Weights of a small image VQ-VAE.
Model: 5.51M parameters, encoder norm rmsnorm, encoder activation geglu, encoder moe top_k, encoder num experts 8, encoder width 160, decoder norm groupnorm, decoder activation elu, decoder widths [48, 96, 96, 96].
Data: 203450 training examples, 4.1 epochs.
Rows from block 6 of the encoder, named by matrix and row number. Rows with one number belong to one attention dimension. Each number is 500 + 25 x the weight over its row's rms, rounded and kept within 0 to 999. All counts start at 0. Numbers have three digits each.
# q: attention query, key and value (stacked) (encoder.blocks.6.attn.qkv.weight, 384x160, the q third), inputs 0-159
# k: attention query, key and value (stacked) (encoder.blocks.6.attn.qkv.weight, 384x160, the k third), inputs 0-159
q.42:475515503506497486516439510527470479505511498479555485518486484484493482497537508526514502466502522493474481486505498534478494497477498535507516482486510520520486498509511537488511543502524514503563480451531436494473497460515514515514520504547485489516483482466479472445545494520515523510445500498521512519512516517507539518512514476510475461463484481506494482465483543510518485537494471503505507545431504501528484502527499489531507471528526487488501570530479566503472473458499499
k.42:524520493492516489508507563484484523470504500488537521496510476461485479535516506522508488444490534510475456438513477504490525451493514517470516486531467485502525519490538498537455517526496486494462494502489511496487553505499451497517498461535480499507520489502501486487556535504498516459456522489529516541558543504505500490489497521476495431499454499575480505511509464518489466491499518519513486503454477518528505503541484502503481506456473477510488487494503488519542515491482507
q.43:473535495482521493506504504517532497483504489478477519494475475526505542509490485544494478534462511527485485522523503491478482501511524543492535491521525539508511483513517461523490515496477501473483514505492495509501514448494476462489511509449521458483479480515534507513471523530479538474472528503513493491504487485484523484471494539552532430475474488479467467489470509539503495478479499450477456495474483509450503428544500479474502510511491537491543422486522508516501479518476535
k.43:512467511484537500505491529532485505498515492501527452517477512495479496489492496479506521495475502527538491486505476529480469537526539458544459487487456510525512551511473513536456509486472452533481541506541524515532551496463491523487486511558440527484498485492497481473532565533465520514460502474487508511491516516543517521477493515454491522519512509479482533503520498451477493494482472506465498511471486509524511513530513519475503484525520455482493534523517527498503492491533449
q.44:480472460540494550486498460556506508505500482494502525485489525490512510492540501513530457477534529518507509491503489520470488521561494473466534491505505499519484495512543468468521487542493469557536502527511513532505500483536511491503535483537551474506531475499472480496494493462512480479504509466518458494478511526489493508456521519489479483483529502520488497474483508492523503570533487518492475491475506513523499550512513499543501460471487442519496548511517553510515530494503551
k.44:509500464539482492556468508493520517548494539486425520515555495497514487518509487515501453513502473450520483527514472491515512513540505537499530513502504556507503482499458450544525520499495493523534498514466434516513451479534532515508501522496511484503489519472476519561500483516525500497511514544491495486500500504485492461520515464529498532521532527505495503505500531523494516506496475522492513440513517472528516520475492526515529528513478513527483532492482496461438502507499475
q.45:537515500507536489510481501524466504504519506517477508527537530534489532520529536467467475507531477487519502498529474511471515526464517492460522519457494529479509494527517464512559537455466504510545526520462496501511461528534507495515553482462500503471459521508536489492500471512516508485478541557501487516496534475482487554507507510491500486515537504466506482477468500487523506518471509503440537465483500520517496518495528488533463499468502512519504501549503562498481479521489455
k.45:465462513526498450554496515525500474545467482520448553522537476500522495512499507449472526492471453515510498498470522500520531521499518493512495497497487545504522487492524478531479510488504532527496468498482429509471483499494499531519483522468484487507464513476518488484527528526520531458462471431483482517496486491479506499534479491486513500469525499480505514518513501506562507490502479529474499464513454453485514495473530513515464513557517476528508464464521502533508493514488482
q.46:472532491472509536486499482566517494491524495481475497497451504550510519502493510491544490476490512536508442475503508475489516479523490498496533490469496532502490507531561489515498506536508499514492454521497455493457501468466537483468508479504485465511471529516517510523492495557449483443521513507502491487495478499505448471515493508525471517493508488515501522488539508541522502499474507479491481485453487469502530450511491546557557470532500502452503496485508512544531515512490492
k.46:525519480518546533488506487514466563524536507495496557543514487480495458453502524525500503491507489514532531569522460529482497551532525485489518479520518463509516518499496444497508506469532492519493513533483457515520482455543549509497508496561490500501501486488510528492464531466525535555488496502503472477516544515529487463504498492502492477518497503511524548496466487504515558509529509497464488471473520525488521488526502509497524515471469489519512512506522529482482509492523486
q.47:473494486503441516487505484478509492537477452488516450508540477566500447509523493492498544485465485481512490486515501525518527503495514489494484515456485514520482461517489493518483499509523504496541511485526501559475504486437519521551461525509514539484510517491498500490502479476498484492492456484482478437453461494522487479504514472487525544463495494503482520531491496492471526557499458493485547474480481532455477501511524467458490461493478517519486470477488483509480489510512473
k.47:501496555451479556498497533517513445481488559508538501501531509497457522544503492481501461555527509494487531477497519474522523495513534457507526514522475464513520499499508530479506478475451521482493528517495512471502481540520505493475553514498479473487494539485520481500551507521519485476487493485506558499432521508478467516515528501521518476515479477469507503488516487489501507512495507492526491540521505525473505544459519446502471463464486519511507488520497495532521463462519509
q.48:506506475497469464484474494541505506517499498527536494453444497540500520528495523474519533471456511501492463501526506506512544509526515506475505479503513483472457488536536474482498509547499485536520462486496522518456470509502491480488502459523508486499510476496475501479480535490457544445499498519529484508544499542543468547515467477475550494506476491477530524458504456558480522487483504504502481490534512498522509508456469506535537498495492493490528476489500506522478562514474519
k.48:504495476508519474503525478510490520529525474499452514538524494464484478519473541485478501508488516490515489517542462518501533499523520494484453522508497475527475507522504467500505504483508432501499483493501460454512524494504515561524461488514511515492551518469506523490496521495491524468520494457500546531542507528535491499501512484489476471508486497522503556477505448450507550504499486514533473490490528525467476507556521511540534498474500457523479510521490503441543542473512488
q.49:518521508498495463492522474500536491495480520498490489517471508478549500531491510535515508527501491452468487537490500507496481534525452521481459514518500504499488492529521496473509495495478483475562506473484516497488493519504429482486533534468511460478526474436578480532522512519512464504457537508510509514505551540500512486510476515510519497455538492480499498456525509472477484507510480497531512519510544476459539534496452510488509535500491490453489484521554489496487508476489521
k.49:527457531494491455468456477518512509479518495482568489505496512516485513513481511516508544529471518502478507468523485503495504461492500457475490478520516521514499484499515507504472541526510496514485495472518533472510504477497454487542492528532468503525492537479465498493506494533487501461499493498452478485503541530533478533504521489480499528455499488486419498543499500466514483513471515470556526513470483567521510503516518549535514453540490484522508484483482508480531549518504498
q.50:480496526515514536502457576496487480472553485489517487493492473473463514486483502534471470491499493586499467496506512481504529496522462526491515477463478450537485508508495481481513454490511470475521516458474520507499504526524531471478471468531514491451511479509487532520488546506504510479523488532535469528492476505486529527525489523515490475538474558488494514479515496515489525463476477495478464532505547468494491454520496523474498485510510478503493515533447524477494511500500521
k.50:493525480509486463465493551523496475509543481503492472494511488482514492497533502547500468520434519512487496460527483530547476507514529482514484475513512493491477497531500471486501503520470502491513468494533495526507528479503540529487493424499507451505502440484483493496537536516464539478525481520497497509530440509533482495483517496511522486506444502513509550479469449522515489500521484505469480495509495514516537478485531492519495486433534475462525483493531517549511494501504465
q.51:526492553547484442458439548458536489488516495497506447496471507497484518505495476490463494453469491500468516440492507485511502458546502489475533458517494467479516494493454512470486490523518492502490485459500488505471539557472461508516470480495490467512513524466472494490515500513476477496479509507471481529493502492518490539522482538454500533488493514485483483536497504510485516456493473502496476501513503507489533511500479487492553458529507534472455515506496496478514459464480518
k.51:475482492448499462482505458526508444525534509475478460476519499534505521521541474538481518500477487505493530553494537481489501525485482493492538487477525491512507455506485511466529505498494530492548511501523507513512459527481509521503459529483510459498502512507535552519448497490517496509519523476455490494446453485501504480492499512543508468498485507470523464470515526488467518499499481470489508481458503510439493478478469514443478520519500522475525493463444519509494453501506485
q.52:502501517487507506468490540506485472423474517468506520517479523499521505522520497518497512487481485524495520490474516471498481516496537485490517509526502484509506521471456478572487476505500518515504467520499508519454518486474450502458514556505530503550486574522480455485511496516508521512539469506506528500469529460484523522482502484516530462486506478496470446511543474456505470497527466517464526494502481520516495511500504525446512532537501487495524508460487471525479462486507459
k.52:525523486491480503477513517475487500451438445473520488490462489499481473557513468485519464501515556480516494496510476476508514522517494476517544527533521510523480552525522492515513468494499483523510498482499524522495550474475424500517469491515481479523522494523491522499518536463514458509506488516521516512506521493445527512479506555500504464532512492518530458519507502472487499521531482537530508535496475516507467489516526496498488554544511454523477534508515516494517527482476531
q.53:526496515534472541476527528503503488482531468504511482472483507476463495486510484487487506471490517529500537474528518444536482493513511510473475504515519483468455499544490528524518508495480456494475486497495527455507503497526518561506500408516528494516499498554441480463489520478518528473561508502513528500491466497470514528493492537537532466500467479502492474499467490508504521459530496519522501525545521490518526489498522519488532490542506500498502492510536529508494559523485487
k.53:464516456531481458481483498475506493518528442531482503479490514500496491504492522495505485484478504540518450536500515556539490535489490538512489533500521487491500495505455493487502457497557477453484511474515501523500481558468540492521457491524524510482486496487515500511501514487523499512558509557498516528549468525472490542467523496488529518545507509515466519485497509531487494507508436481511463498537517507497519497549501508503511514522504487512479542527465491444477497477475495
q.54:497539490476473467466453479478502506508493501518470519481455490496508510525456498496490501501448485489526503485517483507479476515477510517506489518465530518501465479528510496499498451494511520479531536482496495496476516483485473504482451528497511475490515509489520520494503491485537509497574478485480474544491537482562434496457471499522460491503478510469473528480499459504471528522531521502468528486507456530520515506477466528502534495490462465465463475501457559463478497464515486
k.54:476530513476486506472476532550496460493516510470483469505485513496468525522552461491535500510486483492470533523480480535491529515499518511491532449510515529501492490555510543485455526516480530532481478425471512526527470470477536509516500512494507467487482507471511536535486518489513515510486447478497507510506535481539500520496543513511485482485481503503519492483554516481471532483468510477539477499516529534518473482526540517496506472492488472490561512521501436519482518524490505
q.55:483467492480467485468513448478474516486465520524530502484544484465507515483509505502507507506523536495529475562496477525490515501438499522458498520472546487482508524520489478489479428502498477510511501519494475481495480499525502494495484487511494496477485487490519518522517482519482522482478509484515499501510457425490491536511483510507521446540504504507491527486504528494455515533501537517550471528568481465488512479458426505513509490458478483483474525504477490542498525529503524
k.55:489503515498496470494516482510474542552476543491537492509483478479485491485474516523499503505494534532510452471527506524544480446496504500497491493512494514489509480476469539507487480512523471515476482510508503482502523482485514466528501490537514507474484476520477499498505489484465569496512526498454508515527483508531494550460503480487473483506530517516485501551456475487513524509505539488542515477503561476554499489469471489584529482452493486462499514556524476528515527471513500
q.56:507494535553486516475507483515464461491492509511533439499514453504551514491523469518477533550487462538481503540501492543511542497492501490560492514488483474515519484506523467519482485464503484489516513523494488531472447509469473475532486511477491508539511459551531522484456494491511496485484481482491478475537536512481549499476482533496497524505502521510528515522493464557478472456489483449510522505497506485506497468473495513493530504474488536510493514509476449522502466468512501
k.56:510498500503482486474519500503590526482511511426525508479508520496450482499519491514500559510509522499520508514477480490456497543488519494476560511469502506444519491543473520469534487525484514512494499523515484473492451555519491487486480521499505483502514533536468499480472485511493507517497533458501497559468478514503494528506498513492479475529476549516462502491518509506523518537526486523459515483499490527466511479504511502469500458510521457491519454494528532488501470549494478
q.57:485476545481496477512468515493513474484541463446508490539535528465502500530508495570501552478525459500457492456534512537523484494473498496512531480521549512546459489530491521506489528478494477468516482483523502497528500522501533533484496483536499479485496469494480537491475552535535466485474514501509461477547459501508513541473496548524452507470524523503484489510503517517502499494526510473473532522461494539458482477539501479516501489494517507498500502502525491519529519480510484
k.57:469536474489539503537482519505550492464496477494510459511517519474469508504530496577466491483442535536469521477475521502461519481537515502526545478473477474518530499485455516469496509521509493484539498494504526481495512528487472504512504515472465464504474500517487443479540498529463512482473492475504516519451491491477504486478517496466500465447459490507508488499498514550504485492492475507528452527464494499484493489513489507473508496491485524518477482524471508562500506536459465
q.58:477536515477487457526531538488555520515480468512463502504472519518475518467496528532477511521455511521476491484509494502515455507521483523495473484464491525537489527504488495515503480512457460480507487500468457489479507457485510514510502516489496471462495517495494506530517483551475552493505514524502541527530474490465477459511469495529515475440414525524530511501541533479482532474510506495466491520516488539476495545539488509510510486509542524468507499489542499500499497530472489
k.58:467481504462512510522431470525445500504502507515462486502460525522514513502477512500531497496452505507578451539515534486502516474559552479569483494507529490532502488480515477481496498520467488511493474486521487508523534524514517497509508496496505523516475472505521507483493530477495542496506508486478493472497513484481511485464485488477496523522505499481516490489477537494481526500464523444462512548447501471458494460524482505513466536519492502488521515519494531489540506554533487
q.59:531505524520527554545516480522540499527455475501508513506513524524541472482513505501490508521489550460470534520552461514483510478511471498484511552488488554539551505458507525504515512479502509489495504503514473498505514475498506515483517492493516488495543498551519492520518473469534453536481540509566487466495516516475493494503502488512496540498502473559484501516496513520521462568503520509482511511472496503528501503492518464479475503480514502522518481460506482519526449510494559
k.59:530490506504467542573521490490523492463503539478501518535502530550473441476459515472490529511539494478522526472485508499481461510506507500496507535501512525502533523458496495505513519519469529546458504533493504514500474500504522504456526488468475517480456528531445451470497474469493469476471474474511489460484514505515488477485543510514493552512551528476505518533513508507458491493508492516496535514512512493557505495470487452480487518510489523534471512496512491483500479481517475
q.60:528480553529495478479517466472506477453474493517530477517519491480505506527517503498479502441481519505497509488527523529482452500491476463501563450476569465480540483512490486478524518463511548483512501458480499501463496535514476533518463492497497502482533527482480531532517529462480492493524506506472480544496449520490525508490480499501519498490505523511536507495519529456480499510512511526505476466490450494502539526498491486488494546540491496470455515486462527488500451519520516
k.60:498507538494474458443494515524486428512492528517550521518530523495488498492492475528519533515442475521481527474516542534503507495483514488478544445522498486546537458496458500484505531479518520458510476518527535527461471510510506488525504478481459472489523502474529485524509491505473526480511552488471506498501493493478515543488499565504479488502506485513497459495462487450507500484505523495501516530471498543463494477524500477460478482521520520488466530495467483519485484524501508
q.61:509480506495493530455477514503485493462500501499501424484494479504518481538542477545522498517502480466530459495493505499486488458524495509520513545488486525464503508522513520495546484492510539519548486464522554523487507549524420559497495528497483488504511497525510483535514465506479484489527466519504525533475546530503545486535477528496521520479498476481513477507523488475508490495479458494465520522488538506476486534467469495469511481481478484511503512491500532466529468478457511
k.61:476475474494469446471493486488508473488517513487526509520510464507474499542535464527493537493492492497491499484504485471501476513480504445469545511524523488520475485515489498485536545519525512528502474488528504502516470514501431527527482529509497462544506533482512536526469509499507464509482499523482491457487512523453501518530538543539553508488501503438493475474542503505503510519502451485504541504490474559467503520482520494501480460503514507511540456484471491470460491495479468
q.62:513523452489459435479530499499516482517539511484469502511497483481499488490451504491470526503454461499486533471522515478507488522500535507516476502482491523459499449502457492522520532495505509509528502498572490542511521459508493496519485486509497492480488470469501491481480525536477519462487498462475471520514450550517504442493520492494526492447467506487528522500470485497502454487520498525484494495522525501503518468460507482521522497450515529444495442527519474534487516479485495
k.62:479491511512540538501495520501535519498485468478530466514422472517445505464488512499453510491498491564464500497503512501452519475496479481507481482528501480509498542528524501512481519455503494483519523449507545460529557525518470516471448466524476494498504487481507510494514493523508543482463506474505517512525512506517508515499497496484514447496480459502467505461501491529456466468449485491518468530520479487501477490566550509506508513477497465500492497509480488528500503482522505
q.63:534512476502513441457531485513485475500486496491438523520499531475487504532489539537502520535507512533480522476514523491490500511512510497457484467485482505535480493490467466539517497461507496523531542510512473559488534464502471507503495488483494494505516493503529446529501492506482514502513480474470550555523484540477491512485472517532495465510474539489496484496488472468519502500540474514484462535441514545521508531537481534512497483473501469495479487507493527454448455485499513
k.63:490488526511497521544447575479490486470487471502529428527480481505524500508511494489519471516466511499477477456486495492486544474509538493521471468541521478496471500524521477480492504540497478475509474439485512523443548510508472540498468490546486482497524464487474507507519529496477498462488529507507499514537532504485549549470505491465513490526494470504512466473492507526500486498488532504505483499462504486532504517537536493516517491518506454529541515471499497505546518506510524
q.64:493492511510488526526493487511513477493521537562483539503505513508502478487454516464501531478497502538523503519494507477497495578481504527458513513468515532463536500457478487464508477493486451504475535516488491498460508520560499469493551488471504490554446499491511504545453485529467500535507534495498518526524515496483525543508503503501497504514512494482502499495483506480506539521483534469481500537486507439481488463467497486493495529495487505453513476491509526489500504573457505
k.64:520438508510479494465536499522474474520525470515464492497523497524471505501490508515488497496488492465505479480505525483492509559515488482516563510527513516497482500487514492455539512532535518499496521496443500525463454507491563500487489515501481470501528505473504507523471560491519517488507492463498483487498491480559456496516531476512481539512528530467528510491494512506565516470525465519477450466489541497498485486506498527495482486525467494517527509455470560497463539512499499
q.65:525498504504495485466501483503519462483554461493504478462516417547499516478505440539502536519481509523484496540509486522529507498530493524494502505534490523534495496484514541509513503537493461516531566512485499486483444510484478516512477512517476478489503508501503485528505506518444551529497526466484507448498522508493490465501468461525526532490513465495493502520524504518542493554512477500491517501505502515484480510523534504516466463481560508522490534504488507481449492511457504
k.65:514504508475551449536506497440459517537464551524497530507473507498494533525497504478503463487505508533522447500498484514474497508484490512482521499490522483463498461463516457514492502504524501481493516524491487537521560535497511517556497506481511521497423496504491501463515503508509525482504504506539500544493511486495496536535507507501497542524519523478467487454485487528502492480518536516503513526494437455514545484492494520561482473470504502540490519476465495516480542497509496
q.66:479486530538535553550501445493476478496483512473475512499529496486458531501482510503531467557523494480490471531483501513480542494496504471460501482480481507497494462501507511473540509496554556483482487493493507481517456505502501467525502545507466510479523489469496517554523494489500477471531468486503468484495489495474457506495492490499473510482502525453494492523534524509487513510462526461494504495492489485487484528489515437472476514497455500492486496463528415527506496491475543
k.66:523495520476486479497500503502472473507456475525535483508510518518520495514521523483490498540490527473502519534468502520499517515490466500507457508518486527529521499523570474488466461516544504504493528467498498455505535535468480484539519478521481474501524494502541484484503484513529517537483499470519512486496544481497489491474489513487463506493510504505510473513471440519445460464472556542514518522503520483544506528509488484503458506456464487494471525459455476529547503444478502
q.67:495492477453514493503500487468463555519545509497514479461524507546551477497506527505497502449460534468514479526505483499510492509461490499507495493522530534489493500468541501518468479481477532511466422485461531497489499478497522492497514473505503487520489515502465490484499529507492531479469506494491478552480542507497500537460528519503479498464499483507462498487518529506470508502543506447516492485501546504568490480504467502558521491484542507481537446500481461506481519498490480
k.67:469525478535516504533513516494498510508514491490474522513522572523494501496506517480529497504485523490512455501522508508486512530534536517497454481484450504553484479502505488492548510494511467492542490492515487544517538480520466532461529511518501510511478519508516456478539486509511539474465487510501475537516513510537531489484501503479457508503484481526487487501519473504528486442499455497484473496465446561527481534483501544543506507530563483526486484508528515483494459515474461
q.68:478509482491515501493518522523543480471538497487535443504495486541520493505518466521487514511467505515515518461474513491485492506504517449490548428545484488510496468485506466516526501536512500468513505475506528542453508569536447486511505506506484457471527506518478465520494509475513510503479463503478521483465492548483488501522511537530534492476511527486492515499516469487504484481509491495535488538458474532497493500515510494450532470514490477501467519475449521555470486464506483
k.68:531496512538528493506532531457487539523477501554489527507474475511543498504487513467500509491473494502526523530495510514499484464462486527475460531465523495487510503520460473523506448466495550450533504516536550505503526489496489489536501474480561546531479487455500497509500505472475516505499531540529483467517462490512535487495493494519498518525480497493462479502445491485529512538527503512495519501495483482501519515475489519525471554538503463443464465508535486483483492507503477
q.69:491519538443471527537486481547508432500501488465526490472543502475495514527513496482508503475483471494507503494467522487502487516519520450476498452510485484508522547533506497473534503496503471480503485452512511494531458546471478504486450492510472452482527543507516509547505506487477510506484478477503481476519491526526461488494502500464511490528445486517493487502500485519441482498461477499500493514495483562517497493538493461465488522468496476552523538462507512522515490467481517
k.69:468482513513503515511502476484469510492472504501517493520469499483564514508536466499511484512529553514498535536472490484506483498461462485552547533493502549466528478465478475533484474534472513449526501481500478460496502480488495507559493517489485514514485486510468496530460520514538515511492458497492518491522508460485525481496497542536456500494511494529466493496500509463490553515480530530486463508533498472492490483461446518476486477526497473452503479519479489472503484520518440
q.70:497530480531495521481554477481521543516463514470444545517493515520492522518515501499506500506516482463493541549511502491503535482452559506478484450528505488478512493493473523501493506520458516459493495512498505562481530523512486483523507511539519525467462532515527491537488499492472459485459501473503510491485485508493535461484563513491537529512502512519454494550497495503457486479460493494491514527442475513471468535513520491522486492498507500514467461528539508483500486491498483
k.70:488492492514569526475486525494548494514494478507526463492565477472499517461540455543488480462451542521526523455506487462525512484515462548473521453514524507487538537494511522468478489493516565491489497492505528477507521480505503528509500501533506520502561526493502502511473475487531476504467533549532491476531509511506495482490474472467526475479499456504493470552508474524470503527502526515491498509494496543503502465501483503522488507527508510465486504516484479526532509492498517
q.71:484505501546522480521505538458496483485493464511457479474477505452489508554495494524530507531509452523498515465477532462471540518484507470467543486487512494486464494496470498533522534480536500449537532510515549544477493499483470503537486510504503483504496514478504523494460507472489475460441491508464473526495506532487541484548515520502521496499474495460476477476470498505501487495509493544493517504482471477449484474509523528476486504508457489542495496529491552484456491517477513
k.71:551504505507491463476544527512489520513464485510520513543491504498501450469480497521510479492485519513490464465539490521530480472461492515507527515543492488513564525472548485491493475503495561491523487500481521528476509480496516452527505449497471506512466475505509460460471503509473518493488545557515525499520460497504443504477489511515494447496511484492517462530490443510529510498508526494511516512461537497511509526494520524505513480485507465440487518505507475546515473464493502
q.72:453478508513519511508520525562501462533535517489444492478504495493526497553427515524464480516534476501480503490483490526535554529527484505477479494514535461515524499537509491484516514484482479505486481477472490499481506465478529505470519475486477515489496499494445511522447556524495466522526497476505495525551481531523482506497490487524490468489502491476508519541505506505480500481519496492479456487493480494493521516496469507542492486485499473530465511542499480471524555567489535
k.72:513506480492490498480494537482517488483542491460535475524487524465495512480493495505507483513474525532476468499555499487492503515505484496496505440531465516486482478505509508489465542517535501470477488484521443481518523514474535540513455455570479523496491495489529494497523477527468500499507524482497538544539514482526465506439517515464478471485474545581507521486516502531509507496525499533492485492506513503508509514508513492518567487484482478497504539548509511530496550488499499
q.73:466490517476488475462482507455487462533511477463475506498494512475481523519487499550447489523463442512497526462507518509507489576538509523512547466512516447573485468490440489490507532535488481492484487483496489558485503479454510500496488543480514487486538490484503483500474533507492509478478498478488480524508507507525487493502498494491474467473536515508503443507524454478474495479461502478458464493520467493525471505504510491476495474494517511514504476471492522516496492494474537
k.73:456491459513522483488529525508475506528545493471455531520491490511504452490504501524496489469467497524473481565478490509545508455469495579518495461519489485456520479512477509501518521468485522526462495517489491516500462519536517481512511503477488499468460513518513506512474522479499503489516526529508484527489472511470487504509513548554518473499503536468517496448503487508475551489490474511457487476507517447491519510447458527507493488515482489446502525507481523495468482487505462
q.74:486512535504539502520489482514502521513483508555510512481540500472497525543468487526546505483549513549522518519493516545491456515503484486475477515496512522533511497496459485506470463523534511486487471484482515430519452511488489519498500483513498544487513489530462511541493460467496517507517527508508507479451473466511479505467476493519462489540537484510485486563519523546508491532507540530542467532516502486510515477509480529511541511508448467520483493486508514487496536496538490
k.74:486533512504512482514522474521503487525534473453521502485506502488529534509514473462477507547533476476490506472480543509539504502478474450535469516472504475503486505509499533477534514498519499461488502479471496484542441528485531489523456481500460485486501505514498503512531443499520504513531453498449505534525454502462442496517489443461518527507543534455490495499487512478474506527466470498485496542519525532471499519511477495478441518466486495519499529503487505498521490515479493
q.75:508528486504554466513534498520495526480509512526520518480552492501504505476488524514483529469494514539531527478497506508536495522482500516484467540500525471532500501516471532500506508509489467452506497478530562492443515497492511539456513513524522527492483457520490488467508513504502545535517533486506500507535505538524450512496480474529491511531477479496503486527470478454518489512563488550510538448526521464518488459499511533500540483537514496494505506445506539485527488477504533
k.75:493521508533499486520514535505484524474541486477512516512469507529470536513483515507496507504480475495491471515533547510457526475463500470510507462486482501497451497487497491483455506508450486504435444513523487522507529502487492480508519506492489508495476451487466472461550498492494510491486458523479513522528508500438491527494520524489516512469513493495478526516512502497496504506501491521505461536503456474505572517471567481526536500491538509528483505570508509540522524530537525
q.76:469507512514508516485485573527509452521534494507492509543493506520528516509479507491495499512466484499492484490508527498487482480492475493477526526480514518499524510509513490479481491439486495556477484491465515468490472477553504507543557464508561479521494539467472478475510511501490518514444495512483515526502516521531497516506525515527494485490426496520468459428502462508504501527502541451477488494484499505475484509452471516499486489478471462479527515519501483520494517558473489
k.76:493464481517469495506494474551478472516537507506502508509487502514500504505503475494511533523492465508498492539487520466511487578513517500521516532530513511483453490471457511492535536493463504507510503512475490493489447483531561518488495519507489497506541494520505506536475506493510491503496519489493518485449479502537486491491462482536549530503501549456538510505510575516517503484491480492484522455504520495447498509500466498461496502539474523484537503460483546464428487515491492
q.77:467487538518473463493490478508474499496531450499468503537539531480476488500498538508494501509488483528490494542528477492477564499464490548504508484446527540466458513522454507488515485455528497501477518494514470536449475483520507493530491516461506488524503485506522511459469508575493491455505502502502487541516541466479505529499551498500483520462502494518519481442504493498498486456497497497489522491464482503475504445478531486470486507501495496497482469490486507511460527540529493
k.77:483468518495467465478526481530497508490563484536491544461537483529454513508440527499490473473488483507520499501550484496526511518493518508510522495500508479523489469501517513483507477497493509500493502466483483489481421514516493437455543463487486503487529514494571503494477541496516526479509509499516473479506496512506463533502453507508487509488470525481550471525525484507473507436499495503498501498473530483508515497494510524488496491530486467439505514517514549515477488471449479
q.78:458474512439515483510473482513497495501525497514499526461477516445485502508479524450475505479534509529526540489492498480529499539554530509529471489513517436508521530536475550521519476472502476469489488471503511468503508479479514510494463495537465461535452496502493474491518503554491491502503449551512508516502502520530424494526483463474525493531511524491508529519492500511488518521534465506500474511510523550534493440487504498497527514488484509508504526501520498495526505517529502
k.78:493466496495470545509520512513517446503551497454510499459508532503447514518490449525504503550562485516481460526491477525515505456505467494490501537488493516493468520534481508496460486506480470488460449472514477484490464490468491533488517539521482497554529509505460528512494516531491482522500498482500502480509488471487504509505508521548475479506512511503530551504515523496480536515485485501459437479541468483485491485501495520478542518547494476478526522537503486494519547516502489
q.79:491484469502528503477501542480530529520511474500527479446451490523489499494514520538484470481467475517488516467528457502490526457522480495491509515502503449505474472493505524488500503487512533499577488518543593503469515495519517501476503474545545479508516479476465515496517499480459490489458494550505474498492478566494493516552503530507519491507460478499476462513514497483548482536527504504480526515479524547496507501488494535502482477495510502523503480510488528493521500527520481
k.79:515488484534488499518533527508519476531518554499489499517435470480509456483515461484515477496536481491460461496512484482490437478493499510450487514526483452480474474455480469517474489457476539496497497548545502531499564515510483499492545504516497531501474505520474465478481517513480526515477527535473494465478487528533500497504506534528521482508483503482476516542499474533511475519519485515511509517485519545477533541473536516465519513490493515475515506512546510462497478480527487
q.80:540489514489480464469506510473525467531488528526449505500476522524492469549472522493462508509488498464475493448486531473504543485526502550516517476465506447532478515526492494472547502486488498480449501500526505555526558513484518490496463541484508469495542498501488546471495522492521462478535489533492525519506528496477501497484497507514512483523482515481470470495557471471526501484526479521418494466506503464487525497471527495488471510516519489514500486520488510495508481473480522
k.80:489472471495464457486502519508493520486500513448500473511473444521491438473489501522528508498474498473480508535482494508552515468508534508459513471523497476514507495508473478569438449500484492528492478512479503531522478472526474495538552506512521484465470478535542528528476525503515501524518556508508536544535516504539467523503506497531513490465487492508471508495488471480472545510506484498498503487481527497494497489490523539498534474493514506457546494486485494467472498458498499
q.81:503484467482496498505484504465457522494497503502519514481501496465543498475525496513485496502475480479503478510497487555518526521484486520533494508499506480426492492504526543520511484476517488474500484492509526519532529506463553517483455496487552546508495470472480538452509478497480528458485538495503512499503466494465506545490480461517503475525452527475520481459465519499540455543466531503467526504516559475506496487505477492515520552464483515508503457509496540506511525542512469
k.81:517505500515454520491554504551531455497528516479564476506511498459491491519535496486495480491513484471538465484511488495511470519490530440472501489517523478518511443550493474509491525498488527520521487473508496469495480526525490508450503462519471497500527483492472474485528527480477543476509495495469526495525509518521485526472502517463512412473506476495511502494536470506477516469492502547565486511496511500468490538499529520495476473497510512497490501494477538524514457491483542
q.82:504506497520459457503495558527488495472461474474533512514477465492517493485475461516483490502460454480517447443562495525501485490519493487493509533528463506514479462492469482503485507502512488535555515489510485528495505510518478542505534489506496468527526500469547496459540506479488510479486503499509487481527495480502542519512504539500515451503500514455508528469486473511504496478515469502503515488488487496491453525482533456482510453477483493445542531481534546513515467473510526
k.82:535513507538495525472480472503494452490510488520468491518489525495508512505500511500495507517507502524503513529500494499464439529475495508529515536471508490477500495496486489500525508463476514514484485535507502513452491508532538497500509485440545448513517483481502553482479487501478515466502561502497511468440503553484496489479535518551509520502493523497461486465488578492523464520495555484515551525486486430461495532503529482515508491499486481472501471540485519474480505494491490
q.83:480514512551525445508455521502498487497509506531474442512443471493494474505487469504515517486514549521493470488536491511485480500492503502504499514516497504557492499501460515483500521446500535498531495502517525513467541485532491468497534482539526484537503505508494478491472493526518523500420505506527489496505457510492519552508516536500534439504474521534536530523501502478533473479501509469506519493457492507514482440466552509491515472474504500489476501535469492469459491506507493
k.83:501545503554528546498503539467537513490520473482557517480492488476480532477497494480492512518541499544462490505503472505438496526522499543493522513514479502508470548475493510514505522482526523468517500536513513539486497484480515512517510449499515517467527474534461476523504490518454533451482503506518480467497447510529527521476473489497513522534464497512490518496460513518498496507510472467488552454487495501469519520519501512484543523512485474490494456526514530488488514456552488